{
  "arch": "repvgg",
  "dataset": "microscope photos of single blood and bone marrow cells",
  "train_examples": 97085,
  "crop_scale_min": 0.5,
  "horizontal_flip": true,
  "targets": ["cell type", "smear"],
  "norm": "groupnorm",
  "activation": "gelu",
  "loss": "cross_entropy",
  "lr": 0.0027,
  "eps": 1e-10,
  "steps": 20000,
  "epochs": 26.4,
  "decay_fraction": 0.2,
  "warmup_steps": 600
}
Rows from block 6 of a small image classifier, named by matrix and row number. Rows with one number belong to one channel. Each number is 50 + 10 x the weight over its row's rms, rounded and kept within 0 to 99. All counts start at 0.
After each channel's rows are labels from the 100 images, of 14976, where the channel reaches its highest value: "top examples" is what is common among them; "patch colour" is the nearest of a few named colours to the mean colour under the peak. Only what is clearly more common there than usual is listed. The data: microscope photos of single blood and bone marrow cells. In brackets: how many of the 100.
# c3: 3x3 conv, stride 2 (model.blocks.6.c3.weight, 240x128x3x3, standardized in use, each kernel summed), inputs 64-127
# c1: pointwise conv, stride 2 (model.blocks.6.c1.weight, 240x128x1x1, standardized in use), inputs 64-127

c3.178:50 59 47 51 34 55 49 60 60 52 47 52 59 63 33 64 44 43 50 38 34 53 48 46 40 53 40 40 51 63 67 59 54 44 47 54 52 58 77 41 48 47 45 47 47 62 44 43 45 65 33 50 61 46 48 43 47 58 47 45 44 43 43 54
c1.178:51 58 40 42 28 57 49 56 59 46 49 46 47 57 33 64 48 44 49 33 44 65 58 48 48 51 43 42 49 59 62 45 59 45 59 58 61 68 68 50 48 46 53 41 48 71 43 50 39 69 36 51 54 43 49 43 37 60 51 33 41 44 50 56
top examples: cell type: eosinophil (99); smear: peripheral blood (84)
patch colour: purple (55)

c3.44:51 48 32 50 38 38 37 43 64 52 43 64 43 47 22 42 46 34 56 41 33 54 52 52 58 50 47 44 53 53 52 53 42 47 60 59 64 64 59 53 88 63 57 53 38 68 24 40 30 64 35 56 53 52 61 56 45 44 46 54 53 48 39 51
c1.44:47 44 48 49 36 39 32 45 53 57 46 54 45 48 20 43 31 29 46 46 42 54 48 55 46 52 44 52 58 46 53 38 50 54 68 63 60 61 58 52 64 60 58 54 20 58 23 40 43 65 30 63 65 56 49 52 44 44 47 53 55 47 52 55
top examples: cell type: promyelocyte (50); cell type: eosinophil (25)
patch colour: purple (75)

c3.12:49 65 43 34 47 52 46 54 49 60 54 52 46 43 25 46 58 41 47 48 50 45 54 58 72 50 57 43 53 47 46 57 54 51 71 72 60 66 54 50 64 57 55 55 56 59 41 46 47 47 39 65 48 52 57 48 42 33 34 38 51 49 45 57
c1.12:45 65 37 35 50 55 49 55 56 63 48 53 30 45 27 42 63 37 49 53 56 41 62 54 67 52 64 41 54 42 46 58 56 53 63 67 64 62 45 56 60 51 48 65 62 52 42 54 39 48 40 68 40 43 58 48 41 46 40 45 49 46 33 36
top examples: cell type: promyelocyte (42)
patch colour: purple (81)

c3.179:41 62 31 48 33 56 47 50 56 56 53 33 54 53 52 67 46 39 48 53 43 39 67 52 56 46 61 49 49 33 71 60 46 54 45 60 50 61 45 36 51 58 49 42 53 54 44 52 52 45 42 57 64 39 46 49 21 53 49 44 51 42 59 38
c1.179:41 59 30 62 32 58 54 46 55 44 52 43 44 63 51 66 44 49 33 55 51 53 71 51 46 39 60 48 38 34 58 53 53 48 51 52 50 61 51 45 42 56 57 39 46 57 43 61 43 41 45 53 54 39 45 47 16 60 60 47 49 47 59 47
top examples: smear: peripheral blood (83); cell type: metamyelocyte (35); cell type: monocyte (25)
patch colour: purple (66)

c3.151:51 49 41 29 60 44 42 59 45 49 43 69 49 54 49 41 55 57 38 43 50 53 37 69 22 52 53 54 48 50 40 39 49 39 43 52 61 46 54 72 19 47 44 61 50 62 37 44 39 33 49 62 45 37 41 26 40 36 50 43 31 55 58 58
c1.151:53 55 41 36 61 41 42 65 50 46 42 65 49 50 50 34 58 61 42 45 51 52 36 65 28 56 56 56 46 49 37 38 40 39 52 61 70 44 45 69 27 43 38 57 59 58 42 45 39 35 46 59 37 35 37 27 31 38 54 39 27 58 52 53
top examples: cell type: eosinophil (55); smear: peripheral blood (53)
patch colour: purple (57)

c3.89:45 76 42 46 38 70 53 43 31 44 48 57 40 40 39 61 52 49 52 45 59 43 27 49 55 41 48 54 32 34 53 42 59 68 45 40 58 53 53 48 56 52 61 48 52 48 56 57 51 49 31 42 53 47 52 48 44 39 51 43 45 52 48 47
c1.89:53 73 53 40 34 73 52 48 40 36 48 62 41 41 34 67 53 61 50 41 56 45 37 41 52 45 48 51 45 35 50 34 58 57 33 28 56 48 63 59 61 55 59 42 50 49 53 48 51 65 41 35 54 54 52 41 51 34 53 42 42 49 56 64
top examples: cell type: band neutrophil (52)
patch colour: purple (81)

c3.137:60 51 35 62 47 53 53 45 41 51 48 43 50 53 68 52 44 47 46 47 52 56 48 60 35 45 43 71 44 52 61 55 51 68 47 54 48 53 43 43 46 36 62 43 39 62 44 47 43 40 53 49 41 38 31 55 32 45 40 57 51 51 33 35
c1.137:60 51 34 72 48 42 53 56 44 49 42 38 48 56 74 44 45 49 50 43 47 47 41 59 27 46 36 59 47 44 52 60 56 59 46 49 57 46 42 47 59 42 59 59 51 56 48 55 49 36 54 51 28 43 26 55 31 51 34 58 56 53 27 43
top examples: cell type: band neutrophil (55); cell type: monocyte (30)
patch colour: purple (71)

c3.94:61 59 46 55 52 56 58 51 79 47 48 52 44 62 31 53 44 37 43 52 33 52 55 49 54 48 46 54 53 55 59 56 57 50 53 54 54 60 41 40 79 59 62 45 34 60 27 58 33 44 25 54 35 41 66 57 51 58 54 55 58 56 36 48
c1.94:52 61 51 59 40 56 62 54 68 51 50 37 44 57 33 59 42 48 45 70 39 45 55 46 52 52 50 45 50 40 54 51 58 55 50 52 52 57 39 45 73 67 50 41 27 45 28 54 33 56 22 55 32 42 68 63 40 56 61 45 57 55 36 51
top examples: cell type: promyelocyte (28)
patch colour: purple (57); blue (31)

c3.35:61 65 55 54 50 65 56 50 44 57 59 54 54 50 52 50 53 56 36 62 67 54 64 99 53 51 56 59 50 50 56 44 52 47 49 59 47 45 45 50 52 66 59 48 41 56 60 39 45 43 54 45 44 54 54 34 48 52 52 55 56 85 45 54
c1.35:60 69 57 61 57 69 59 50 46 53 60 52 43 58 59 45 60 47 30 59 63 42 69 96 59 47 57 56 44 45 53 51 52 42 53 58 55 58 35 55 59 66 59 52 40 50 61 48 42 36 55 35 44 54 57 32 48 61 46 48 56 81 35 53
top examples: cell type: segmented neutrophil (45)
patch colour: purple (64)

c3.156:54 45 38 55 37 31 41 46 47 56 42 60 45 49 25 44 45 44 43 46 34 48 57 43 50 46 44 38 49 56 47 22 45 42 58 42 61 56 74 47 64 49 51 64 51 62 44 32 38 69 43 60 50 48 41 33 48 53 63 43 58 56 32 64
c1.156:52 48 42 53 43 39 34 49 54 58 47 57 48 45 33 50 37 29 49 56 27 54 49 45 51 51 43 41 51 59 42 33 43 45 64 30 55 53 66 51 61 44 54 62 47 67 36 42 39 73 27 52 52 48 46 38 51 42 60 44 61 60 41 59
top examples: cell type: eosinophil (65); smear: peripheral blood (55)
patch colour: purple (57)

c3.114:57 48 47 49 65 64 56 51 56 57 31 48 42 50 50 51 61 56 62 49 61 42 49 45 38 46 53 55 43 64 61 53 49 49 54 61 47 31 49 43 40 45 40 48 39 33 52 70 46 42 58 55 40 36 45 54 45 44 60 43 51 41 51 35
c1.114:53 53 56 44 56 62 61 54 63 55 37 56 55 53 48 56 54 57 62 58 55 43 46 34 39 51 46 58 46 46 67 50 45 59 46 62 46 37 54 43 35 49 39 44 32 26 50 60 38 49 54 57 45 45 53 56 30 48 61 46 45 30 59 39
top examples: cell type: artefact (30)
patch colour: blue (52)

c3.11:36 55 37 60 27 51 48 49 59 39 40 53 43 60 48 53 42 40 44 60 49 54 71 48 62 46 54 45 43 46 49 51 55 47 58 62 53 68 58 37 58 49 63 32 44 71 46 47 43 57 34 46 41 35 55 54 33 55 56 43 39 38 34 42
c1.11:39 57 27 65 18 56 48 56 57 43 48 55 48 57 43 60 48 40 35 67 48 55 54 49 51 43 49 47 33 46 49 51 60 51 58 64 59 61 61 54 49 56 59 31 52 72 44 51 38 51 32 52 40 39 51 49 21 44 53 55 41 43 43 45
top examples: smear: peripheral blood (80); cell type: monocyte (48)
patch colour: purple (64)

c3.34:49 67 35 47 38 71 56 39 55 38 35 33 50 45 40 65 55 44 50 47 57 51 56 19 59 46 57 56 47 59 55 58 51 60 52 45 33 46 42 37 33 55 57 39 46 43 53 73 49 50 47 45 40 40 49 69 37 50 50 45 63 24 33 48
c1.34:40 68 32 55 35 68 56 40 47 52 32 40 46 52 37 65 59 44 54 61 55 45 61 28 72 56 62 40 43 53 49 54 53 50 38 50 30 40 45 46 36 56 50 36 43 39 47 57 43 56 41 47 42 36 59 69 37 47 42 46 67 23 48 48
top examples: cell type: artefact (53)
patch colour: purple (73)

c3.152:64 55 43 63 48 57 58 55 63 58 57 59 59 59 47 64 55 63 24 50 41 61 47 33 56 40 47 49 34 45 20 12 47 50 43 42 48 42 63 57 51 42 55 49 52 49 56 34 44 66 39 52 39 62 46 46 49 51 46 46 46 49 63 76
c1.152:61 53 46 74 53 52 58 52 47 76 57 49 52 59 56 57 44 52 34 60 24 60 42 32 45 59 34 49 50 43 26 28 47 50 51 46 37 46 57 44 50 43 57 58 52 51 57 45 45 58 54 53 44 60 36 58 48 45 33 49 43 34 64 70
top examples: cell type: erythroblast (78)
patch colour: blue (49)

c3.57:60 73 36 58 49 66 55 36 51 46 47 44 39 41 21 53 53 53 54 50 54 49 53 60 60 46 55 49 47 49 51 44 52 41 58 56 53 60 39 49 76 74 61 46 42 58 25 40 29 62 39 46 38 53 61 63 48 40 45 46 55 58 31 52
c1.57:61 68 45 57 50 67 58 39 49 45 52 45 46 48 30 55 40 52 52 48 56 53 53 51 49 36 54 50 49 56 48 34 52 43 54 50 49 55 49 41 69 66 56 46 26 55 38 40 37 68 43 46 55 63 45 66 43 48 42 45 47 49 44 61
top examples: cell type: promyelocyte (48)
patch colour: purple (71)

c3.126:34 53 46 51 62 53 39 33 42 50 65 39 43 38 53 51 45 36 53 44 47 42 29 60 51 51 16 50 59 43 52 50 42 49 59 37 61 65 38 42 61 63 56 73 74 38 44 60 47 49 54 60 60 44 44 74 47 50 47 69 60 46 61 35
c1.126:47 52 44 61 57 50 42 37 30 62 62 38 51 38 54 54 41 42 50 53 43 43 28 58 31 63 31 57 66 44 56 49 44 57 55 44 54 59 40 48 43 61 42 72 56 34 47 52 42 50 57 53 57 54 38 69 46 35 38 57 46 29 60 52
top examples: cell type: lymphocyte (72); smear: peripheral blood (42)
patch colour: purple (59)

c3.67:42 56 50 43 41 61 42 44 41 41 44 47 41 44 43 63 45 56 51 40 66 43 36 63 36 42 50 66 46 45 66 57 51 69 46 38 54 57 41 41 48 52 63 42 49 54 53 68 47 51 55 29 45 30 44 60 56 56 56 67 43 54 37 32
c1.67:46 58 48 54 44 61 40 32 39 47 52 46 49 50 43 66 50 57 47 47 63 50 51 61 27 41 60 53 49 41 63 49 58 61 41 39 59 57 37 47 46 49 59 48 56 54 48 65 46 50 61 34 42 37 40 57 67 52 52 70 55 54 47 45
top examples: cell type: band neutrophil (36)
patch colour: purple (88)

c3.79:63 62 47 45 53 65 66 61 41 62 40 43 45 46 49 41 53 38 64 49 51 52 50 38 50 29 47 49 35 60 49 45 62 48 66 84 51 44 50 63 46 45 60 59 43 55 53 51 45 40 48 63 47 57 52 60 53 45 55 45 43 44 37 41
c1.79:57 71 57 50 43 72 82 68 32 54 36 41 43 53 53 39 60 47 54 40 43 48 49 32 43 14 48 39 28 54 43 42 70 51 57 70 53 47 47 53 45 48 61 50 45 50 57 45 50 52 53 61 40 46 42 64 55 55 57 50 46 49 35 53
top examples: cell type: artefact (36); cell type: plasma cell (28)
patch colour: purple (61); blue (38)

c3.229:55 64 52 59 37 79 78 62 26 54 52 54 47 58 56 48 59 47 57 62 48 43 63 51 62 39 42 35 36 48 40 35 57 52 53 51 62 54 45 55 43 51 59 56 59 46 68 49 55 35 51 48 49 55 42 42 43 56 61 38 57 53 44 46
c1.229:57 69 55 59 51 77 80 65 38 58 56 62 51 63 56 48 54 47 59 47 45 46 55 52 51 40 38 38 38 53 43 42 52 59 55 47 65 48 53 55 48 44 64 63 58 45 64 52 54 44 46 41 49 64 36 39 39 53 56 46 63 52 43 55
top examples: cell type: plasma cell (27)
patch colour: blue (52)

c3.193:58 57 51 57 59 52 48 53 56 66 92 53 74 54 55 64 38 44 43 41 44 61 47 43 52 58 45 60 61 52 50 41 46 55 53 47 43 37 61 61 48 43 59 55 50 33 54 49 56 58 57 51 46 73 49 37 51 55 50 43 50 45 61 48
c1.193:61 54 47 50 60 57 40 51 42 61 76 53 73 45 53 68 40 43 51 55 45 61 38 36 44 68 36 65 62 54 55 43 48 55 53 49 43 45 60 67 47 45 63 54 38 40 46 49 46 60 51 48 51 68 50 45 42 42 36 45 40 45 60 53
top examples: cell type: lymphocyte (79)
patch colour: blue (39)

c3.199:70 62 41 58 48 60 64 65 55 69 59 54 69 55 50 67 43 34 49 48 48 54 55 31 41 46 55 59 43 53 51 40 50 64 55 65 38 36 52 71 34 46 58 54 46 44 56 50 37 40 41 63 35 59 38 48 46 54 48 52 57 30 41 53
c1.199:75 65 46 61 44 52 60 68 59 65 55 47 71 51 48 63 48 35 61 44 46 38 41 35 32 42 48 46 49 52 47 54 49 71 49 60 28 32 54 62 33 47 52 52 57 52 51 51 43 36 48 55 39 52 40 54 43 43 45 56 56 39 45 55
top examples: cell type: plasma cell (48)
patch colour: blue (62); black (30)

c3.82:53 50 58 50 53 55 60 51 44 46 51 30 40 34 40 44 43 64 37 46 49 23 45 41 51 50 31 25 43 31 36 32 48 54 48 21 46 57 36 45 50 59 44 51 36 47 61 45 66 60 44 38 61 39 51 35 63 51 55 59 53 55 57 51
c1.82:44 42 70 36 53 47 49 36 66 32 48 48 40 37 43 42 56 53 47 28 38 55 50 40 60 47 53 46 52 49 39 42 36 48 58 30 59 59 49 46 63 67 49 60 43 52 43 43 52 51 44 43 50 49 52 38 78 56 60 51 47 53 45 49
top examples: cell type: segmented neutrophil (92); smear: peripheral blood (72)
patch colour: purple (72)

c3.146:61 63 44 37 64 66 63 78 63 69 58 55 54 55 34 57 54 63 49 37 57 65 62 35 53 59 62 60 56 54 60 50 56 46 32 61 49 46 35 59 48 51 35 57 46 41 46 48 37 32 41 68 38 46 48 41 40 48 56 40 38 38 43 43
c1.146:68 67 45 41 61 65 59 71 62 57 61 56 62 59 35 64 58 63 53 48 49 69 58 42 55 67 66 63 60 50 58 48 57 52 33 51 50 47 32 63 34 51 35 49 50 43 45 47 27 41 47 61 32 45 54 37 43 49 43 45 39 41 43 44
top examples: smear: peripheral blood (74); cell type: basophil (25)
patch colour: purple (59)

c3.127:57 53 30 56 36 51 53 47 43 49 46 40 49 52 56 55 43 44 58 58 46 48 57 53 49 47 44 64 43 54 78 63 46 71 49 62 46 59 39 40 51 53 57 35 41 56 40 49 46 45 43 50 48 36 42 61 19 46 45 54 52 48 41 39
c1.127:57 55 41 60 31 51 54 55 30 46 44 38 47 62 53 51 45 49 52 55 53 53 47 56 21 43 37 54 42 42 66 60 53 71 47 58 47 56 43 48 44 48 58 42 34 51 41 58 46 33 44 48 47 40 26 58 41 44 49 61 59 58 41 43
top examples: cell type: band neutrophil (41); cell type: monocyte (35)
patch colour: purple (75)

c3.109:73 65 39 49 61 67 53 38 56 55 48 26 52 45 44 55 48 62 57 58 58 44 51 55 49 55 55 57 43 62 58 53 56 49 63 75 31 42 43 51 48 53 64 52 33 42 47 58 35 68 43 53 45 49 51 56 40 35 47 43 44 45 41 50
c1.109:62 64 40 58 51 56 60 39 58 64 48 33 48 47 56 49 48 63 55 68 55 38 53 48 46 51 51 53 43 49 48 59 54 58 60 72 43 54 31 60 47 54 60 52 37 36 47 49 38 74 39 57 32 44 45 61 35 46 52 44 44 49 39 49
top examples: cell type: artefact (53)
patch colour: purple (70); blue (29)

c3.155:41 49 55 53 48 53 51 48 46 44 69 61 57 57 56 52 42 72 23 53 52 58 51 40 33 43 43 40 49 55 22 21 50 50 39 46 54 32 69 48 46 40 43 44 45 53 58 31 55 74 49 48 51 60 45 35 45 54 51 51 38 50 66 76
c1.155:38 51 53 49 45 49 44 48 43 42 60 62 56 54 55 49 53 63 24 51 50 61 58 46 48 45 40 40 60 44 25 25 61 49 41 53 58 37 76 51 41 46 45 49 58 53 55 33 58 64 56 53 54 63 53 41 52 52 40 49 43 44 65 68
top examples: cell type: erythroblast (97)
patch colour: blue (32)

c3.210:52 57 50 58 51 62 73 67 38 70 52 56 53 67 59 47 42 40 40 50 49 61 54 46 42 44 34 56 33 42 42 47 52 39 56 55 50 36 63 61 37 45 54 53 53 47 86 50 50 34 56 57 40 47 40 40 51 69 67 33 36 46 37 41
c1.210:51 61 54 55 48 64 73 72 39 61 53 48 54 69 57 49 35 37 42 57 38 58 51 44 28 47 32 49 36 34 40 55 57 31 56 48 47 45 55 54 42 42 57 44 51 49 73 50 51 47 53 59 43 50 34 33 52 66 58 31 50 48 39 49
top examples: cell type: plasma cell (36)
patch colour: blue (61)

c3.74:35 49 47 47 41 55 47 50 18 50 55 33 46 38 55 51 50 37 52 53 55 43 28 61 41 53 52 61 46 49 58 61 63 60 41 33 50 62 30 39 39 51 54 45 53 39 46 61 63 49 53 40 54 58 41 64 57 31 22 58 59 54 54 42
c1.74:28 56 46 48 44 58 50 53 23 51 53 31 49 48 49 58 49 36 41 66 52 46 38 60 54 54 57 56 42 54 62 58 64 59 37 42 54 65 32 43 45 54 54 38 51 37 51 56 54 52 58 39 50 44 49 63 63 40 31 54 58 53 46 36
top examples: smear: peripheral blood (65); cell type: segmented neutrophil (53)
patch colour: purple (87)

c3.86:50 67 52 49 26 67 55 54 33 52 46 28 45 43 49 55 59 48 45 64 47 44 39 49 52 46 40 49 39 27 50 57 75 51 46 56 48 52 38 43 33 48 50 31 53 50 47 42 59 49 51 55 49 51 62 57 63 41 34 64 54 45 55 67
c1.86:61 57 49 64 36 58 50 48 38 50 40 37 43 56 41 56 49 45 53 84 51 35 31 52 62 62 40 47 44 40 50 61 52 57 41 49 56 47 55 56 45 58 35 27 40 43 50 44 52 63 46 42 39 46 57 54 49 36 37 53 40 41 49 60
top examples: cell type: segmented neutrophil (57)
patch colour: purple (90)

c3.29:52 61 51 50 49 51 49 48 32 51 37 64 40 41 45 49 64 57 56 40 36 41 33 54 39 31 48 49 51 29 43 51 59 56 58 36 60 54 60 61 36 45 39 52 64 59 49 75 51 36 42 60 55 37 45 39 51 42 56 53 50 57 57 56
c1.29:55 64 43 38 51 51 48 53 29 57 47 62 51 43 38 52 56 49 49 40 31 41 28 61 41 36 50 56 51 36 42 43 57 62 62 41 64 54 59 59 28 44 39 62 62 54 55 71 42 40 43 56 59 49 46 35 54 43 48 54 58 56 55 54
top examples: cell type: segmented neutrophil (90)
patch colour: purple (69)

c3.233:59 69 63 48 50 65 77 63 47 56 48 58 43 54 59 53 52 38 45 51 55 37 58 55 60 27 36 37 40 38 33 28 66 42 47 54 48 49 45 63 44 52 44 50 55 42 69 50 53 28 42 53 44 64 48 40 67 48 50 48 44 56 52 45
c1.233:63 66 44 49 47 63 59 57 52 51 54 56 53 55 55 60 45 46 54 65 59 34 54 53 63 54 46 32 41 41 45 42 52 46 44 55 41 41 53 61 36 45 37 45 54 26 58 55 47 43 34 47 42 60 48 53 49 47 43 48 45 38 55 46
top examples: cell type: erythroblast (41)
patch colour: blue (64)

c3.230:43 55 39 49 41 52 39 47 46 46 47 60 50 34 45 58 48 51 62 42 50 46 48 53 54 50 49 52 37 42 59 53 53 59 49 63 48 54 61 56 40 46 46 48 48 50 49 43 61 61 51 48 59 54 52 52 38 23 20 52 46 38 63 46
c1.230:36 54 41 50 48 57 46 51 43 42 45 63 49 49 53 57 48 45 55 32 50 48 60 48 62 45 48 53 36 48 60 47 60 57 47 61 51 58 51 54 36 46 51 48 51 57 58 44 59 51 63 43 56 49 50 49 34 46 26 40 50 36 60 37
top examples: cell type: eosinophil (89); smear: peripheral blood (67)
patch colour: purple (56)

c3.165:59 60 36 65 37 62 43 52 51 70 47 52 67 31 25 71 55 67 40 54 57 71 55 40 60 60 60 60 50 41 49 22 45 50 46 44 47 54 50 55 44 39 65 42 53 56 30 41 47 40 41 45 29 58 45 52 52 35 42 55 47 48 52 55
c1.165:65 59 38 86 34 60 53 53 47 99 41 55 54 31 46 63 44 59 55 51 49 58 51 45 66 56 56 53 51 44 46 32 45 41 46 46 34 50 47 36 49 37 64 54 58 52 41 33 53 34 42 51 42 53 29 70 50 47 48 49 52 51 46 59
top examples: smear: peripheral blood (81); cell type: basophil (59)
patch colour: purple (65)

c3.145:52 56 51 41 53 52 39 46 65 53 58 57 64 42 47 65 49 55 54 37 60 69 35 41 49 56 43 65 55 57 74 65 27 57 57 50 45 45 50 64 40 53 39 49 48 50 44 46 56 39 44 47 49 56 50 34 50 41 53 46 35 44 62 54
c1.145:61 56 46 48 54 53 39 36 63 54 55 61 56 42 42 63 52 54 57 35 60 68 27 40 46 56 44 56 56 63 64 59 23 63 60 61 44 51 54 68 33 49 41 48 45 53 38 48 47 45 35 57 44 52 43 38 52 32 56 50 49 35 55 57
top examples: smear: peripheral blood (76); cell type: basophil (53)
patch colour: purple (50)

c3.25:44 50 23 48 29 48 48 51 53 44 44 59 46 50 41 45 56 37 51 44 48 63 51 56 57 57 41 53 41 52 47 45 54 61 59 71 57 62 51 56 58 40 76 48 51 69 41 48 42 49 35 62 42 40 50 52 29 40 31 51 43 42 40 51
c1.25:40 50 41 42 32 45 42 50 54 34 33 62 34 46 33 34 59 44 50 36 59 63 54 66 56 54 42 44 35 50 44 51 50 56 57 58 62 62 46 61 55 43 72 41 44 65 35 55 36 53 31 51 37 37 50 46 34 45 44 56 38 48 34 50
top examples: cell type: eosinophil (96); smear: peripheral blood (93)
patch colour: purple (50)

c3.124:40 77 42 61 40 66 59 51 45 48 43 49 40 55 65 51 50 48 54 43 48 59 46 39 43 37 39 64 38 37 47 64 55 55 75 54 66 67 57 43 58 58 57 54 56 61 53 64 64 48 46 63 53 54 45 60 47 49 54 35 32 38 55 47
c1.124:40 73 50 53 38 64 61 58 53 48 49 56 47 58 60 55 47 53 46 20 53 55 41 38 41 19 39 60 40 42 44 61 56 54 64 51 59 58 61 43 60 57 54 55 65 60 53 67 66 51 48 58 54 57 50 50 55 52 61 35 39 44 56 51
top examples: cell type: segmented neutrophil (61); smear: peripheral blood (50); cell type: band neutrophil (28)
patch colour: purple (58)

c3.104:56 72 35 40 28 52 48 39 59 46 42 33 38 42 41 52 43 47 49 57 49 46 53 45 56 46 42 58 64 47 70 55 49 72 49 52 55 45 45 45 58 50 55 55 41 44 52 52 46 69 51 61 52 44 60 57 44 56 49 63 51 50 46 44
c1.104:54 63 41 56 40 53 53 42 51 55 41 36 41 49 43 52 39 56 48 77 51 40 56 40 53 58 44 39 60 39 48 50 51 69 39 49 60 39 48 61 58 51 38 65 43 44 50 46 46 83 38 57 33 47 65 53 46 52 48 61 45 46 45 51
top examples: cell type: band neutrophil (40)
patch colour: purple (68)

c3.172:49 43 48 38 46 49 53 57 55 39 46 67 61 69 46 41 39 38 52 43 42 59 49 49 45 51 48 45 48 75 45 36 44 50 48 58 61 49 72 49 56 26 56 55 43 66 45 47 42 41 45 53 60 48 43 26 47 51 55 46 44 44 42 36
c1.172:50 56 32 35 38 55 52 62 57 43 51 58 57 61 34 48 46 40 44 34 42 71 53 50 49 54 54 50 54 68 49 40 47 55 57 64 59 50 64 42 53 28 60 45 51 65 47 53 42 37 42 52 56 48 45 24 37 50 51 40 43 39 49 35
top examples: cell type: eosinophil (87); smear: peripheral blood (65)
patch colour: purple (56)

c3.49:43 49 30 43 56 51 61 62 52 64 54 55 41 44 50 40 48 44 53 59 40 50 64 51 65 55 50 51 55 33 51 46 49 51 51 69 61 56 46 45 70 64 44 49 40 54 48 43 49 55 41 62 48 50 56 56 25 39 49 33 39 54 46 45
c1.49:44 43 47 47 56 46 53 62 46 60 51 55 40 48 55 44 38 48 46 64 38 52 57 57 57 65 51 57 55 29 45 41 63 56 47 52 61 50 45 55 53 57 47 42 43 55 47 38 55 57 42 65 52 50 54 63 24 41 38 31 34 58 49 53
top examples: cell type: promyelocyte (54)
patch colour: purple (72)

c3.158:51 59 36 48 51 68 60 66 41 66 50 55 66 67 49 54 44 41 43 50 37 53 43 53 44 56 36 39 39 60 37 34 58 38 58 58 57 56 55 46 38 37 59 52 47 58 52 48 41 35 34 59 46 38 37 34 39 44 47 40 44 40 39 41
c1.158:61 60 32 46 56 57 47 61 48 56 58 48 61 46 44 57 42 57 53 64 36 48 26 48 43 79 37 43 58 56 43 52 54 53 53 52 56 48 49 66 38 41 54 50 46 51 48 54 45 49 31 46 49 46 46 39 32 25 34 45 38 33 45 44
top examples: cell type: eosinophil (79)
patch colour: purple (63)